{
  "downsampling_factor": 8,
  "encoder_norm_position": "pre",
  "encoder_qk_norm": false,
  "encoder_parallel_block": false,
  "encoder_positions": "relative_bias",
  "latent_channels": 32,
  "decoder_activation": "silu",
  "decoder_widths": [48, 96, 144, 192],
  "decoder_block": "basic",
  "kl_weight": 0.001,
  "lr": 0.0028,
  "lr_schedule": "cosine"
}
Rows from block 4 of the encoder, named by matrix and row number. Rows with one number belong to one neuron. Each number is 128 + 32 x the weight over its row's rms, rounded and kept within 0 to 255. All counts start at 0.
# gate: MLP gate (encoder.blocks.4.mlp.gate.weight, 672x256), inputs 128-255
# fc1: MLP up (encoder.blocks.4.mlp.fc1.weight, 672x256), inputs 128-255
# fc2: MLP down (encoder.blocks.4.mlp.fc2.weight, 256x672, transposed), outputs 128-255
gate.532 [ 87  92  88 175 116 116 124 124 123 120 143 146  79 106 138 133 148 124 104 142 121 145  91  77 137 120 105  98  91  44  93 129 155 114 120 149 143 122 145 105 128 128 174  80  46 134  77 115 136 121 140 120 101 120 158 137 124 136 181  99 123 132  83 134 164 105  76 171  89 164 122 153 133 124  83 130  95  97 183 151 121 129 201  87 123 100 120 125 141 115 168 143  78  90 128 134 151  98 107 128 105 195  49 127 179 107 143 144  51  95 105 148 140 144 192 157 107 116 106  49 151 119 130 112 104  72 186 114]
gate.533 [145 101 110 166 118  64 123 116 148 149 136 183 169 155 122 100 159  71  99 126 122 150  76 118 123 140 154 137 115 115 117 149 139 156 144 142 117 143  95 126 116  91  94 184 120  97 125 185 141 180 143 156  76 250 136  84  97  90 167 118 164 190 138 204 112  88 149 220 155  73  66 143 122  91 135 171 100 121 113 112 116 114 137 154 153 183 142 149 118 150 120 106 131  82 140 125 143 175 138  86  91  96  93  74 121 146 152  54 149 152  92 160 101 104  94 122 144 158 119  91  89 100 145 125 142  89 153 140]
gate.534 [143 174 160 125 170 107 124 148 168 134 169  68 113 167  85 128 106  56 147 120 137 109  91 116 119 120 141 145 140 132 164 119  91 128 110 135  55 156 134 124 136 123 109 151 119 144 134 178 124 140  62 145 162 124 129  83 120 108 145 172 113 153 117 155 131 134 141 112 132  91 127  25 102 177 139 139 140 139 149 192  88 127  62 103 166 122 161 150 127 130 134 130 118 150 122 147 101 220 155 127 160 126 100 116 136 102 217 127 132 180 161  95 147 139  73 108 168 141 150 134  76 160 214  79 158 149 158 129]
gate.535 [107 146 109  96 116 108 134 122 127 180 180 139 137 153 108 121 110 112 173 116 128 158 136  49 160  78 161 109 132  73 129 127 141 175 121 108 120 136  89  99 161 123  97 198 169 168 174 157 143 117 128 157 133 148 161  80 140 146 136 114  38 141 112 125 107 128 183 174 142 162 153 127  98 157 182 121 123 123 148 163 120 130  84 144  89 103 113 140 119 127 114 172 124 126  75 122 160 198 130  46 144  96 145 137 159  37 165 134 130 162 147 113 132 184 124 136 143 172 152 149 129 114 163 130 164 142  97 134]
gate.536 [108 104 154 134  71 172 137 139 157 144 144 168 118  95 134  99  87 149 135 101 121  89 138 141 125 113 172 178 149 163 143 163 154 141 139 125  76 185 169 132 172 131 176  59 113  87 132 146 143 132 156  65 129 145 130 135 120 108 138  78 105 111 113 156 157 212 168 150 189 128 149 178  99 145 155 169 161  78  99  59 117 153 140 127 111  68 154  87 184 133 180 148 140 174 127 135  58 148 153 138 157 133 171 144  92 110 151  87 127 142  98 128 109 105 142 125 155  68 130 119  94 154 111  40 153  75 159 113]
gate.537 [ 71 153 159  81  90 140 135 162 180  96 170 139 158 165  65 151  88 137  98 166 162 140  91 112 131 127 114 100 143 111 156  99 136 115  97  88 108 119 110  54 118 125 171  97 139 121 139 132 142 132 131 120 207 109  85 120 164 128 160 108  89  77 114 152 153 157 111 143 183 138 135 136  85  95 156 142 104 108 102  69 186 129 130 124 167 119 152 143 104 117 117  69 164 107 129 123 181  83 118 155 139  64 162  97 135 174  98 162 151 160 160 213 118 102 103 145 129 121  44 102 163  91 143 139 135 113 178 152]
gate.538 [110 180 113 119 187 101 164 119 144 119 114 117 150 112 140 173  32 138 138  98 175 177 119 226 136  87 127 101  97 122 148 104 159 159 146 118 138 140 140 165 129 148 125 138  88 119 134 116 154  91 149 141 123 154  67 130 117 108 152 170  96  97 197  88 147 127 114 127 172 164 122 143 171 169 152 101 126 110  98 134 152 133 129 151 182 158 154 176 160 175  69 177 161 128 122 163 133 144 147 148  92 132  74  57 105  73  51 125  92 120 109 152 124 181 149 178 141 120 111  80 156  62 102 114 113 161  92 124]
gate.539 [142 188 151  60 125  83  89 114 116 115 110  85 135 137 121  88 108 149 120  54 147  97 142 141  87 155 169 193 158  86  86  91 124 167 175 152 156 104 140  92 139 206 100 196 148 148 129 126 147 180 104 181  32 133 151 153 104 121 167 133 178 120 108  99 126  95 120 133  96  83 138 155 107 109  86 123 105 138 135 128 161 148 127 147 158 157 157 135 146 101  88 124 166 142 135 128 139 122 136  76 124 126  91  75 121 175 115 151 136 130 166 140 127 125  71 121  64 152 113 166 137 110 144 146 191 152 121  89]
gate.540 [ 77 124 129 118 124 172 147 146 127 180 112 112  93 115 105 128 145 159 111 144  81 109 112 185 107 106 148 147 128  63 130 100 126 181 139 125  64 117 181 145  96 119  52 166 122 127 117 160  57 136 146 141  81 150 167 105 106  89 135 105  63 200 100 138 114 124  77  90 130 116 189 155 107  97 189 144 185 213 131 125  97 154  84  85 116  83  79 142 190 102 106 147 120 169 119 173  69 111  90 129 124  78 181  99 100 174 141 162 130 188 135 144 146 117 122 119 107 112 108  75 147 115 191 122 162 112 141 108]
gate.541 [ 85 111 122 167 119 142 126 190 158 184  76  97 127 135 129 106 179 144 143 115 135  99 157 134  61 177 132 124 161 123  92 157 152 152 121 151  73  80  75 149 148 139  59 157 114 149 185 130 136 125  81 142  39 174 137  97 179 152 164 132 126  86 154 109 100 129 119  65 168 140 118 124 155  91  91 137 192 138 151 132 156 120 107 125 142 120 127 178  80 133 102 123 117 177 134 129 148 200 122 157 103 116 128 130  99 160 153 116 129  76 160 124 112 132 153 123 144 119 156 176 152 142 115 154 147 141  54 152]
gate.542 [ 73  96 121 131  77 135 160 185 102 174 129 135 146 142 142 113 123 144 140 182 138 142 121 101 156 130 124 173 147  99 114 174 176 187 124 154 180  96 160 112 102 163  93 128 181  82  92 176 149 178 120  92 133 125 159 122  73  80  97 100 109 104 136  85 146 111 154 139 149 191 110 122 145  83 149 130  57 190  92 119 145  32  86  98 127 138  96 127 150 114 115 109 139 142  93 124 189 104  96 128 143 131 129 146 131 134 139 142 138 120  79 136 152 117 159 148 182 105 176 127 103 165 126 118 139 134 110  79]
gate.543 [ 89 105 146  81 148  92 126 183 145 196 116 114  81 143 155  98 117 113 101  76 174 106 119 111 179 139 121 171 125 152 163  89 145 124 113 155 173 168 126 109 181  95 130 132  88 110  66 140 145 117 130 170 159 141 186 100  83 132  69 122  64 125 155 143 133 135  69 162 145 103 154 127  89 168 139 111  93  65 138 122 181 146 148  72 120 175 115 177 169 130 178 146  86 132 180 131 160 127 114  45 124  67 116  96 154 128 122  92 100  82  86 129 151 116 102 114 170 183 163 160 198 150 153 156 188 132 123 137]
gate.544 [154 171 159 137 155 121 129 122 131 138  86 102 187 205 128  86 185 129 107 115  70 128  84 137 141 115 134 124 127 138 118 132 149 170  99 189 109 172 115 111 117 114 151 142  83 204  82 136 152  63 159 161 128  86 102 131  99 103 136 150 131  78 178 122 142 139 172  95 163 126 131 120 134 150 142 127  92  89 102 152  41  97 114 112 157  70 217 161 124 133 152 119 100 102 188  91 140 170  98 116  42 129 131  79 120  81 139 110  76 134 108 116 143  89 156 131 151  90 131 121 125 154 134  86  98 139 151 104]
gate.545 [151  73  54  94 141 108 176 163 115 166 152  93 106 117 193  71 133 146 115 110 155 138  93 121 175 132 168 116  93 158 100 155 155 162 165 134 181 165 129 113 138  73 120  44  77  86  76 159 150 121 135 162 140  61 131 140 130  92  64 110  82 108 107 166 154 119 112 194 120 138 145 122  29 147 116 127 100  81 161 126 160 151 117  75  88 162 162 152 126 114 152 104  79 148  68 142 200 138 158  72 150  85 152 101 130 135 119 126 153 119 120 153 157  49 104 140 138 156 143 135 112 129 127 164 140 112 178 119]
gate.546 [145 115 180 131 103  61  91 134 141 168 165  85 129 122 129 131 140 123 146 130 128 133 111  73 124 156  80 167 109 131 176  85 106 104 123 138 107 121 129 102  92 120 101 109 172 128 143 135 163  88 125  88 114 166 167 152 118  91 152 117 118 155  97  79  85 115  95 130 156  89 161 140 121  89 109 173 119 130 143 151  48 116 134 125 142  74 140 121 134 161 212  89  84 125 147 129  99 131  91 174 133 149 133  59 147 109 117 164  85  95  97  69  89 146 136 135  58 177  95 105  95  89 145 111  21 120 122 167]
gate.547 [124 135 102  91  80 112  69 147 137 146 134  86 146 177 167  99  88  92 127 150 162  95  45 129 111 160 149 100 106 109 104 101 153 149 167  71 121 108 149 116 103 138  83 175 179 102 141 189 115 182 148 122 131 177 133 166 100 153  74 140 162  70 121 144 128 164 115  87  96 101 133 157 141 170 150  86 110 145 163 154 197 111 111 125 158 136 139 144 123 125 106 145 111 121 146 166 156 158 176 136 110 141  81 105 110  83 159 153 104 123 181  92 116 164 142 140 127 118 108 149 103 148  83 137 139 133 102 158]
gate.548 [132 145 168  95 147 125 155 131 142 167  97 109 148  58 173 136 152 124 139 182 129  93 125  88 157 163 125 148 118 166  71 132 111  59  89 136 139 149 120  79 165 149 160 157 161 110 123 155 140 225 122 117 117 176  91 133  82  46  97 194  86  69  88 159  75 163 161  54  74 175 139 132 156 150 155 149 124 165  98 180  90 115 153 134 104 170 127 161 103 107 100 112 108 140 173 119 101 136 103 123 140 101 148 101 144 116 112  93 100 102 143 109  82 108 127 152  70 130 144 125 140 102 155  80 119 156 116 106]
gate.549 [169 134 129 140 149 112 157 170 141  85 145 139 130 121 149  80 130 119 164 179 110  80 160 109 157  78 128 123 129 122  84 149 109 102  81  68 128 137 122 134 152 155 173 116 176 146 111 104  97 145  85 139  97 155 145 153 161  42  99 160 131 126 207  85 109 156 173  79 119 145 174 176  63 116 163  85 154 106 112 117 143 193 150  94  99 125 165 136 120 120 127 177  88 135 163 119 138 146  66 145 121  82 107 166  98 131 130 147 114  97 145 164 103 156 106 150 188 135 137 165 159  66  63 106  69  94 185  96]
fc1.532 [ 98 116 196 185  90 135 154 127 119 129 163 130 107 110  98 127 117 168 156 159  98 141 144 127 106 128 151  70 105 147 145 126 144 133 128 103 142 110 103 107 122 123 130 155 125 146 149 145 145 112  85  94 149 137  88 145 168 160 147 134 104  97 130 119 155 176 144 124 154 119 182 136 132 102 132  77 145  86 124 115 173 115 138 101  94 122 116 118 170 139 127 126 141 138 158 125 146 101 128 138  86 115 116 125 154 140 126 112 124 130 141 144  70 148 113 110 158 125 105  91 153  83 143 112 131 164 123 109]
fc1.533 [175 123 107 114 139 121  73  80 104 110 155 182 125 141 142 153 124 111 142 115 157 139 168 135 117 168  69 129 138  96 134 140 173  64  74 164 117 132  85 159 163 200 121  62 103 116 100 162  87 146  91 124 125 151 114 130 136 142 167 113 113 129 174 130 110 137 157 188 147 171 107 159 101  95 135 155 109 124 123  57 120 162 131 117  92 153 115 149 140 154 169 175 163 122  81 131 150 128  72  67 128 146 135 114 158 131 110 106  78 122 109 124 136 170 159 118 110  80 162 154 108 103  62 131 140 137 122 106]
fc1.534 [126 112 174 173 120 152 162 129  72 124 145  89 121 103 100 135 156 147 126 187  95 141 121 120  86  59 133  89 138 130 115 187 119 148 144 118 135  84 144 108  91  94 153 138 122 145 156 122 127 138  83  69 154 137  68 159 151 169 159 145 110 130 107  88 123 164 123 154 143 142 122 128  89 136 202  92 115  76 148 115 186 115 142 126 142 139 132 124 138 139  98 155  79 126 184 153 121 120 165 166  83 159  73 153 140 155  75 143 141 189  92 145  73  90 191 132 121 109 174 123 140 114 123 157 128 113 172  97]
fc1.535 [179 142 105 127 149 114 115 112 103 166 160 135 111 186 115 128 114 136  97 147 146 150 165 122 186  99 150 180 168  57 100  91 148  52 131 135 130 132 116 142 183 162 145 129 122 143 128 116 129 149 153 146 166 121 157 137  90 162 187 109  98  92 125 137 139 138 133 167 117 191 125 130  85 154 107 179 136  74  99  95 155 153 154 134  55 147 115 115 163 109 157 157 168  85  73 164 125  75 101  94 135 154 158 168 157  53 151 124 134 100 126 129 153 146 144 147 115  88 138 157  96  67  78 120  83 147  92 154]
fc1.536 [125 153 110 122 177 146 127 114 134 121 148  92  99 129 149 186 126 154 154 167 133 142  83 109 121  91  48 164  71 127 114 140 115 124 113  96 138 110 130 144 103  96 168 147 167 126 109 178 163 126 143  93 137 146  85  99 109 163 144  99 113 138 162 133 174 125 145 134 105 144 141 177 135 142 101  93 142 111 148 138 109  63 148 125 191 155 100 111 133 158 137 159 178  72  78 105  98   0 122 149  91 124 197 171 164 155  97 180 172 192 136  93 153 142 127 110 132 146  96 128 122 151  88 121 112 152 167  92]
fc1.537 [142 117 155 159 109 162 125 109 120 114 153 123 100 120 147 122 101 176 124 164 134 158 146 123 149  94 108 169 137 111 105 118 177  77  62 158 135 125 112 110 129 158 160 109 115 120 134 111 137 126 134  91 165  69 130 157 104 169 153 121 117 128 121 135 141 175 112 165 150 158 139 155 155 119 110 177 189  85 109  62 167 135 169  90 122 166 135 107 168  99 149 151 145 158 106 144 148  18 122 129 166 134 137 182 156  99  95 182 130  92 102 203 123 115 139 100 138  81 110 120 133 109  91 100 124 148 145 115]
fc1.538 [ 75 141  86 140 197 115 115 131 104 120 102 160 107 134 120 122 155 122  89 137 115 134 106 171 109 159 167  92  81 112 125 151 141 196 156 134 110 121 106 165 173 130 148 156 119  99  97 115 129 144 134 145 150 160 112 190 171  81  67 170  78 123 172 159  56 110  65 125 184 154 135 143 174 120 198  62 117 143 105 129 109 131 137  97 131 117 141 109 106 164 100 166 127 149 162 110 106 148 156 185 163 146 113 105 152  92 154 137 140  60  94 151 209 138  90 142 133 140 137  97 176 121  85 117 170 151 164 151]
fc1.539 [115 138 131 117 112 174 158  80 123  51 189 129  83 134 150 162 107 187 101 156 154 157 134  93 116 103 126 116 138 151  93  94 152  98  93 133 151 144 149 120  99 123 156 107 134 144 149  93 131 192 164 129 110 113 118 134  98 146 209  85  95 145 117 114 172 140 102 161 133 164 101 146 160  91 112 136 148  80 122  81 126 121 177 105 107 186 124 114 146  95 136 132 100 140 119 190 133  15 126 125 101 101 101 125 121  65  78 145 137 142 108 165 120 138 138 131 140  99  99 110 148 108  64 143 119 133 123  76]
fc1.540 [ 82 144 113  82 143 139 134 108 132  94 166  93 137 137 115 140  96 140 133 160  89 127  86 117 165 118 115  98 126  74 143 133  80 219 112 129  87 116 100 168 136  93  97  93 121  96 137 143 136 172 155 167 139  58  93 170 115  72 152 161 172  64 161 116 151  92 130 107  92 153 172 174 101 137 158  94 131 132 136 161 154  81 126 130 122 135 130  61  75 143 162 117 101 143 170 119  95  73 170 102  99  88 166 113 110  86 138 115 133 108 100 152  80 128 157 173 106 103 172 144 154  77 122 115 126 149  95 163]
fc1.541 [ 93 163 108 139 122  65 102 156 106 184 113 141 144 123  94  95 106  49 118  97 100  79 120 134 122 139 105 118 111 132 165 153  84 204 159 138 151 150 151 150 144 106 122 147 168 157  90 155 148 142 116 138 100 129 145 112 149  61  52 167 134 122 145 147 136  96 155  92 143  88  97 133 113 154 151  84 119 151 138 165  77 117  93 189 112 118 113 135 112 167 100 135 121 120 157  73 112 216 112  92 125 117 136 107 122 150 140  95 124 170 163  79 149 107  86 115 131 181 156 117 154 122 154 136 162  97 135 145]
fc1.542 [133 120 166 151 121 175 170  95 154  98 125 151  91 107 142 134 134 148  83 127 141 111 154 116 158  81 120 145 147 149  66 148 142 105 111 152 142 170 161 150 100 162 144  82 102  86 104 104  92  79 176 103 128 117 167 142 142 102 165 111 175 165 122 129 137 135 103 139 129 125 132 120 158 134 119 155 131  83 170 162 134 166 109 105  99 178 149 119 130 113 104 129 129 141  72 180 161  77  90 136 158 163 144 123 111 110  75 138 117 128  61 152 144 133 172  78 128 121  60 132 103  98  99 120 104  92 162  79]
fc1.543 [119 128 114 116 176 184 128 159 154 132  88 149  81  73 122 111 143 102 164 133 154 148  95 135 210 121 145 131 146 131 129 103 129 131 116 144 140 154 126  95  91 159 143 189 115 137 190 108 100  90 149 166 158 170 113 123 116 140 112  78 110 142 144 186 126 129 135 116 128 172 104 153 161  98 140 175 171 101 163 146 157 129 150 117 132 147  87 148 208 181 122 136 146  62 168 176  93 127 114 141 199  36 141 131 156 120 168 152  74 130  34 144 140 114  88 162 166 144 171 104 130 163 157 147 135 117  63 110]
fc1.544 [189 185 174  84 148 116 165 125 164 103 179  43 148 147 171 121  96 147 162 126 112 143  77 115 117 125 142 147 129  88  73 164 120 123  68 104 125 154  62 173 121 131 147 119 155 123 128  89 149 125  82 122 143 121 109  91 158 126 139 117 131 117  72 123 169 147 165 141 116 130 166 109  65 152  85 129 170 121 106  91 145 133 142  99 144 104 125 103 118 100 151 142 124 120 145 139 124  85  90 105 134 185 106 186 156  70 109  86 138 138 119 116 110 133 120  88  92 116 106 165 140 171  55 141 131 153 146 113]
fc1.545 [131 162  94 109 156  59 112 157 122 192 154 137 130 163 133 108 108 143 107  92 129 129 145 134  68 154 133 130 139 136 136 156  91 154 160 161 152 101 131 180 144 131  92 120  91 139 135 154 170 140  57 146  91  69 142 123 186  84 120 106 147 200 141 169 113  71 170 104 118  66 166 122 123 170 106 104  57 177 121 132  87  82  77 141 167  86 132 153 107 138 136  95 111 142 130 142  85 169 148 101  50 134 136 122 103 178 138  94  99 132 186  66 182 156 160 135  62 122 102 195 140  83 126 187  94 141 170 113]
fc1.546 [131 136 160 111 110  93 120 180  63 111 109 156  98 143  74 100 189 152 110 120 144  85 129  10 146 112  55 100 113 125 121 136 100 171 156 199 108  82 165  97  89 154 110 132 125 119 122 130 128  85 158  99 113 117 174 182 179  89 133 184  75 126 138 112  86 119 137 166 111  97  89 129 132  80 121 140 133 103 163 159  77  86 137 127  96  81 156 148 134 129 165  81 102 142 135 115 146 142  71 138 141 183 179 153 159 109 118 174  95 155 108  90  93 156 137 168 129 178 168 141 113 121 130 107  62  47 204 123]
fc1.547 [124 130 127 116 176 116  85 135 122 147 124 167 125 190 137 123  88 146 126 108 128  97 144 115  94 213 122 152  93 180 131 102 159 135 112 104 119  74 112 130  88 158 141 157 100 136 150 126 111 200 160 121 103  81 131 178 100 103 119 152 130 113 117  96 127 167 165 158 103  62 140 152 131  98 138 121 148  88 140 186 125 111 131 182 118 106 104 176 141 118 131 139  95  91 167 118 152 144 175 158 134 104 101 145 172 128 142  98 126 161 179 105 125 148 160 175  91 107 103 170 138  91 146 212 161 139 119 128]
fc1.548 [126 155 146 136 128 108  81 185 116 118  86 132 142 117 128 164 159  86 142 184 141 148 171 146 180 171  64  97 112 130  65 125 167  69 101 148 119  81 119 132 101 181 121 105 158 112 141 131 127 162 147 132 139 169 119 149 121  58  54 156 113 121 105 133 114 173 130  90 116 167 130  87 161 199  78 127 168 166 114 101 144 153 189 144 120 133  94 155  97  93  88 134 159 111 157 146 101 114 136  67 112 105 103 134 157 169 170 141 113 132 135 120 119 151 158 177  64 104 175 148 118 180 105  92 109 147  67  61]
fc1.549 [155 119 112 157  97 129 136 129 147  58 145 106 123 104 164  83 120 139  98 126 118 152  91  59 129 161 136 118 193  95 118 163 143  95 125 132 128 123 112 114 132 130 138 109 145 159 137 152 195 111 195 115 129  35 122 113  88 173 125 204 116 184 177 156 135  89  75 167  90 176  98 115 168  94 139 133 115 106 178 150 171  95 105 145 102 153 132  80 105 136 137 121 169 101 100 154 152 144 115 176 153 153 141 123 167 116 129  97 190 133 145 110 107  88 146 174 134 110 141 108 129  87  93 138 105 126 178 191]
fc2.532 [125 134 141 161 155  91 133 148  79 136 127 122 137 103 118  96 106 114 125 123 161 149 124 131  83  98  79 121 156 172  57 170 123 128 126 157 125 158 122 116 107 107 182  93 145  70 111 105  35 168 174 154 148 129  98 117  80 118  97 169 123 161 150  90 142 154 119 170 117 146  33 145  64 128 152 169 164 152 168 194 133 101  75 164 151 124  87 124  94 157 114  67 123 163 163 177 124 220 131  99 134 150 156 102 102  44 141 182 118 137 120  91 163 133 118 157 101 180 183 134 111 179 135 168  92 114 117 176]
fc2.533 [ 65 168 182 125 109 122 179 139 145 118  96 126 131 119  79 158 126 155 103 109 138 132 116 101  99 131 110 143 130 145 156 112 131 145  36  86 151 114 148 107 150  92 182  84 139 153 153  79 152 147 146  93 138  31 135 147 181 149 193 126 104 119  87  75 133 167 114 113  93 140 142 126  80 129 107 138 124 111 162 155 134 160 107 133 158 102 126  90 104 131 147 104 119 145 139 155 144 147 198 130 140 134 128  75 151 121 115 199 192 101 169 121 180  63 102  88 124 173 114 160 106  98 161 153  82 137  98 133]
fc2.534 [181 136 112  34 113  88 123  73  86  82  76  94  72  98 189 103 163 143 176  81 110 146 147 119 119 156  95 159 186 125 151 104 116 117 168  77 132  98 127 135  95 141 162 105 128 134 111 141 143 125 105 153  76 205 185 158 141 189  70  80 126 105 147 159 136 104 114 131 129 141 170 150 192 161  80 154  46 160  85 142 121  94 101 118 137 127 127 162 104 165 146 115  84  90 134 121 134 130 127 134 162  64 117 132  91 197 197 107 101 156 119 146 128 120 164 134 110 124 115 137 186  97 102 157 131 130 151 147]
fc2.535 [129 177 145 211 156 124 186 161 144 176  85 152 105 129 134 132 126 103  59 125 155 103 150 163 122  45 153 150 168 110 115 115  97 146 139 154 131 140 124 154 135 147 139 147  90 105 111 161 136 130 181 122 106 177  87 168  94  96 145 104 211 129 119 131 103 165  98  74 145 147  55 122  94 137 145 108 147  95 114 161 122 139 126 121 127 140 134 115  98 111 191 125 179 160  97 102 164 147 147 179 138 140 117 143 152 204 120  84 164 137  69  92 159 123 170 149 117  82 113 104  82 147 118 108 141 142 103  69]
fc2.536 [115 184  95 130 143  54 190 126 102 143 157 112 127 106 160 130  44 115 130 200 153 143 151 132  79 160 176 119  75 145  86 116 177  93 108 119 182 114  98  99 106  99 138 128 109 134 111  71 114 124  78 109 109  31 116 107  35  92 120 197  97 161 110  60 115 137 132 134  96 115  53 122 149 111 133 127 156 139 123  72 183 167 112 150 130 175 118 122 158 112  82  81 120 120 186 181 176 155 141 104  87 140 120 198 108  88 193 102 137  89 122 205 121 182 108 112 100 157 175 153 133 135 170 154 104 144  84 157]
fc2.537 [155 109 125  86 115 132 145 106  96  75  75 194 141 118 153 169 156 153 106  96 153 136  80 124  95 134 135 114 175 149 126 129 124 135 153 101 106 151 147 168 125 128 132  79 152 113 116  92 142 126 159 212 137 163  61 123 121 124 167  82 156 108 168 117  98 150 204 108 101 173 103 144 111 110 101 144 102 170 171 160 148 138  99 131 153 125 116 142  95 135 185 164 111 142 131 156 131 244 125 122 138 131 114  68 109 135 110  96 181 119 127  44  95 115  99 177 110 133 190 151 119 141 114 151 116 141 119 130]
fc2.538 [106 143 159 165  88 137  65  68 128 140  50 150 142 145  77 100 131 135 138 135 156 161 172  85 119 166 170  63 109  92 184 116 119  67 143 147 134 126 141 147  91 131 129 122 104 136 128 129 142  91  69  99 138 109 163 128 105 127 142  75 127 128 134 141 103 161 159  88 144 118  93 151 133 101 118  75 151 128 113 121  84 157 132 115 130 165  80 141 115 140  83  94  94 132 180  64  73 151 116  78 151 101 148 195 147 187 135 120  93 157  86 117 124  98 106 123 159 149 177 110 187 159 119 138 182 154 134 137]
fc2.539 [141  96  86 172 117 138 150 116 148 118  86 186 120 157 187 166 103 129 136 121 104 168 157 108 103 115 119 127 109 128 140 158 106 187  63  85 121 126 116 165 124 125 106 108  95 116 132 108 145 119 177 183 125 198 112 148 113 128 126  92 162 102 123 144 134 128 136 101  96 163 146  89 148 130 168 116 104 162 175 147 110 128  76 129 152 142  80  97 102 119 228 138 143 171 110 159 107 198 163 109  94 174 116  57 134  96 127 151 129 133  85 100 145 141 108 143 117 125 190 175 141 139 109 174 110 133 121 155]
fc2.540 [ 51 146 119 159 101 173  83 136 158 169 103 155 115 102 144  91 105  91 127 136 154 136 188 136  71  93 145 106 103 111 123 115 163  61 137 140 128 142 129  94 148 120 167 179 175 166 114 123 125 113 127  97  85 148 182 122 120 120  84  49  89 146 105  96 160 158 165 158  81 157 143 138 153 148 126  67 184 164 132 130  68  71 182 111  48 174 107 185 151  79  81 185 161 123 154 175 149 146 151 145 187 157 176 154 149 121 117 164 118 162 162 150 164 182 157  51 164 151 115 118 136 144  87 170 124 115 155 106]
fc2.541 [124 133 126 120  83 104  87 123 147 134 130  79 110 122 113 108 116  96 102 171 123 134 148 143  82 204 102 122  79 111 110 138 125 121 100 110 153 135 106 139 113 116 167 105 175 166 160 103 182 121 107  74 116  83 195 145 213 144 100 154 121  96 104 150 165  74  60 133 156 121 109 148 141 123 143 139 143  90 104 120 139 138 126 167 153 100 129 147 152 136  74  98 132 146 136  95 131  94 130 130 187 155 139 179 130 125 150 151  98 115 151 175 151 105 128  53 153 106 151 146 156 134 113 209 202  92  59 103]
fc2.542 [144 146 154 114 112 171  66 126 117 147 149 134 115 109  99  97 163 101 125  70 123 121  67 143 107 160 141 113 129 109 163 109 107 129 139 125 111 107 135 172 157 139 132 134  91 146 178 169 110 137 112 199 126  91  51 127 139 192 125 114 175 102 100 205 145  90 125 147 131 178 129 167  84 162 135 141 173  97 115  79 162 113 189 135 171  94  86 119  98 146 132 152 173 118 125  62  91  72 123 166 116 131 118 124 161 117 164 182 139 118 141  69  83 170  87 141 117 123 143 132 143 131 120 111 133 179 123 132]
fc2.543 [102 112  95 191  77  94  99 122  49 111 162  54 108 182  50 157 107 173 169 104 138  93 155 104 145 147 118 127 111 124 145 133 143  44 133 142 117 109 186 107 100 143  98  76 144 105  77 149 148 166  98  86 118 136 146 138 129 139 170 163 134 105 140  84  71 126 135 126 126 130 145 131 112 178 107 151  95 178 101 101 105 136  94 127 158 128 141 122 114  94 156 115 134 163 131  89 137 126 154 104  64 188 110 143 131 134  78  79 180 123 196  93 133 125 183  69  87 146  87 161  82 107 132 162 172 159 158 126]
fc2.544 [114  93  71  80 130 149 141 125  92 108 113 136 105  99 111 124 149  95 123 154 130 168  95 132 119 177  95 192 149  74 189  85 131 127 178 152 161 117 101  67 154 164  77 116  86 133 153 105 103 158 130 155  89 110 206 159 103 158 107 142 155 154 160 102 157  88  59 111 220 112 114 157 179 131 106 153  78  98 105 132 132 118 151 137 115 159 105  97 141  93 120 116 127 142 182 140 162 127 146 165 126 141 114 150 172 162 126 138 145 145 155 136 122 158 130 117 153 123 126  70  53 113 182 129 124  61 137 172]
fc2.545 [162 138 132 138 146 142 149  97 108 125 131 148 153 107  98 119 174 105 136 156  99 118  91 126 143 161 116  92 102  89 175  53 157 140 120  90 102 138 111 114 158 152 139 164 150 148 126 113 148 147 154 142 128 204 167 155  79 143 131 188 121  88 152 103  90 130  92 120 119 122 115 152 149  76 158 126 207  96  77 124 154 127 175 155 159 134 139 136 166 113 110 138 148  75 126 109 196  56 113 160 176 130 126 205 102 100 139 161 162 111 116 231 112 119  90  97 167 135 165  65 131 165 145  97 157 130  86 159]
fc2.546 [141  89 176 148 174 167 125 122  91  82 158 134 144 131 186 130 168 131  99 140  73 155  96 160 119 153 107 171 128 109 158 100 120 108 160  85  70 150  78 126 122 107 130 113 162 122 162 110 106 146 152  78 155 136 132  83 130 146  65 130 109 169 136 179 155 122  70 137 154 109 216 136  84 100 153 152 157 102 119 138 134 159 125 149  96  78 117 132 127  98  61 209 177 137  83 166 131  61 195 151 137  68 166 159 109 117 130  94 170 118 103 119 182  79 186 121 140 145 136 108 186 165  86 123 181 127 138 135]
fc2.547 [121  69 120 120 201 155 227 180 102 106 153 128 172  82  97 169 119 194 147  82 160 101  83 102 150 172 124 101 114  78  80 128 119  77  86 104 151 138 127 119 169 161  98 136 133 185 133 125 148 112 116 147 167  90 174  90 128 108 177 128 115 137  91 174 169 139 127 108 145 202  94 167 123 112  93 142  97 106  85  82  90 132 110 116 112 121  86 146 147 118  91  46 129 108 113  93  83 123  91 133 119 122 145 212 152 175 170 132 116 119 116 125 158 101 127  81  92 151  79  80 122 133 171 133 138 161 174  84]
fc2.548 [128 112 162 124  92 131 156 131 135 157 191 126 154  59  98  92 151  84 102 166 216 129 101 125 144  91 153 108 120 197  79  93 122  79 125  89 164 126 113 130 157 117 127 120 139 134 111 222  62 133  92 131 173 119  85 102 135 132  98 120 139 183 161  92  93  68 110 182  91  48 195  94 153 168 175 114  84 116 156 126 113  80 123  69 153 109 119 130  88 180 159 128 150 130 159 109 120  98 142 135  90 168 141 140 141  65 117 110 122 183 123 122 154 146 155 130 146 154  89 130 100  59 118  98 119  92 166 136]
fc2.549 [ 89 131 113 181 151 171 132 117 102 142 149 143 141 166  74 193 118 155 100 167  69 145 141 162 133  90  89 117  84  93 125 180 184 168 145 173  79 111 103  94 132 100 144 152 101  89 128  78 150  99 157 163 162 121 104 142 107 127 163 163  97  98 100 130 116 151 125 111 110 135 111 111 143 124 136 183 177 157  77  75  38 169 107 160 120 190  74 152 122 110  85 109 118 143 178 140 138 147 155  81 108 147 139 121  82 158 127 135 134 152  86 181 160 122 107 116  90 141 128  73  72 141 194 167 107 182  57 159]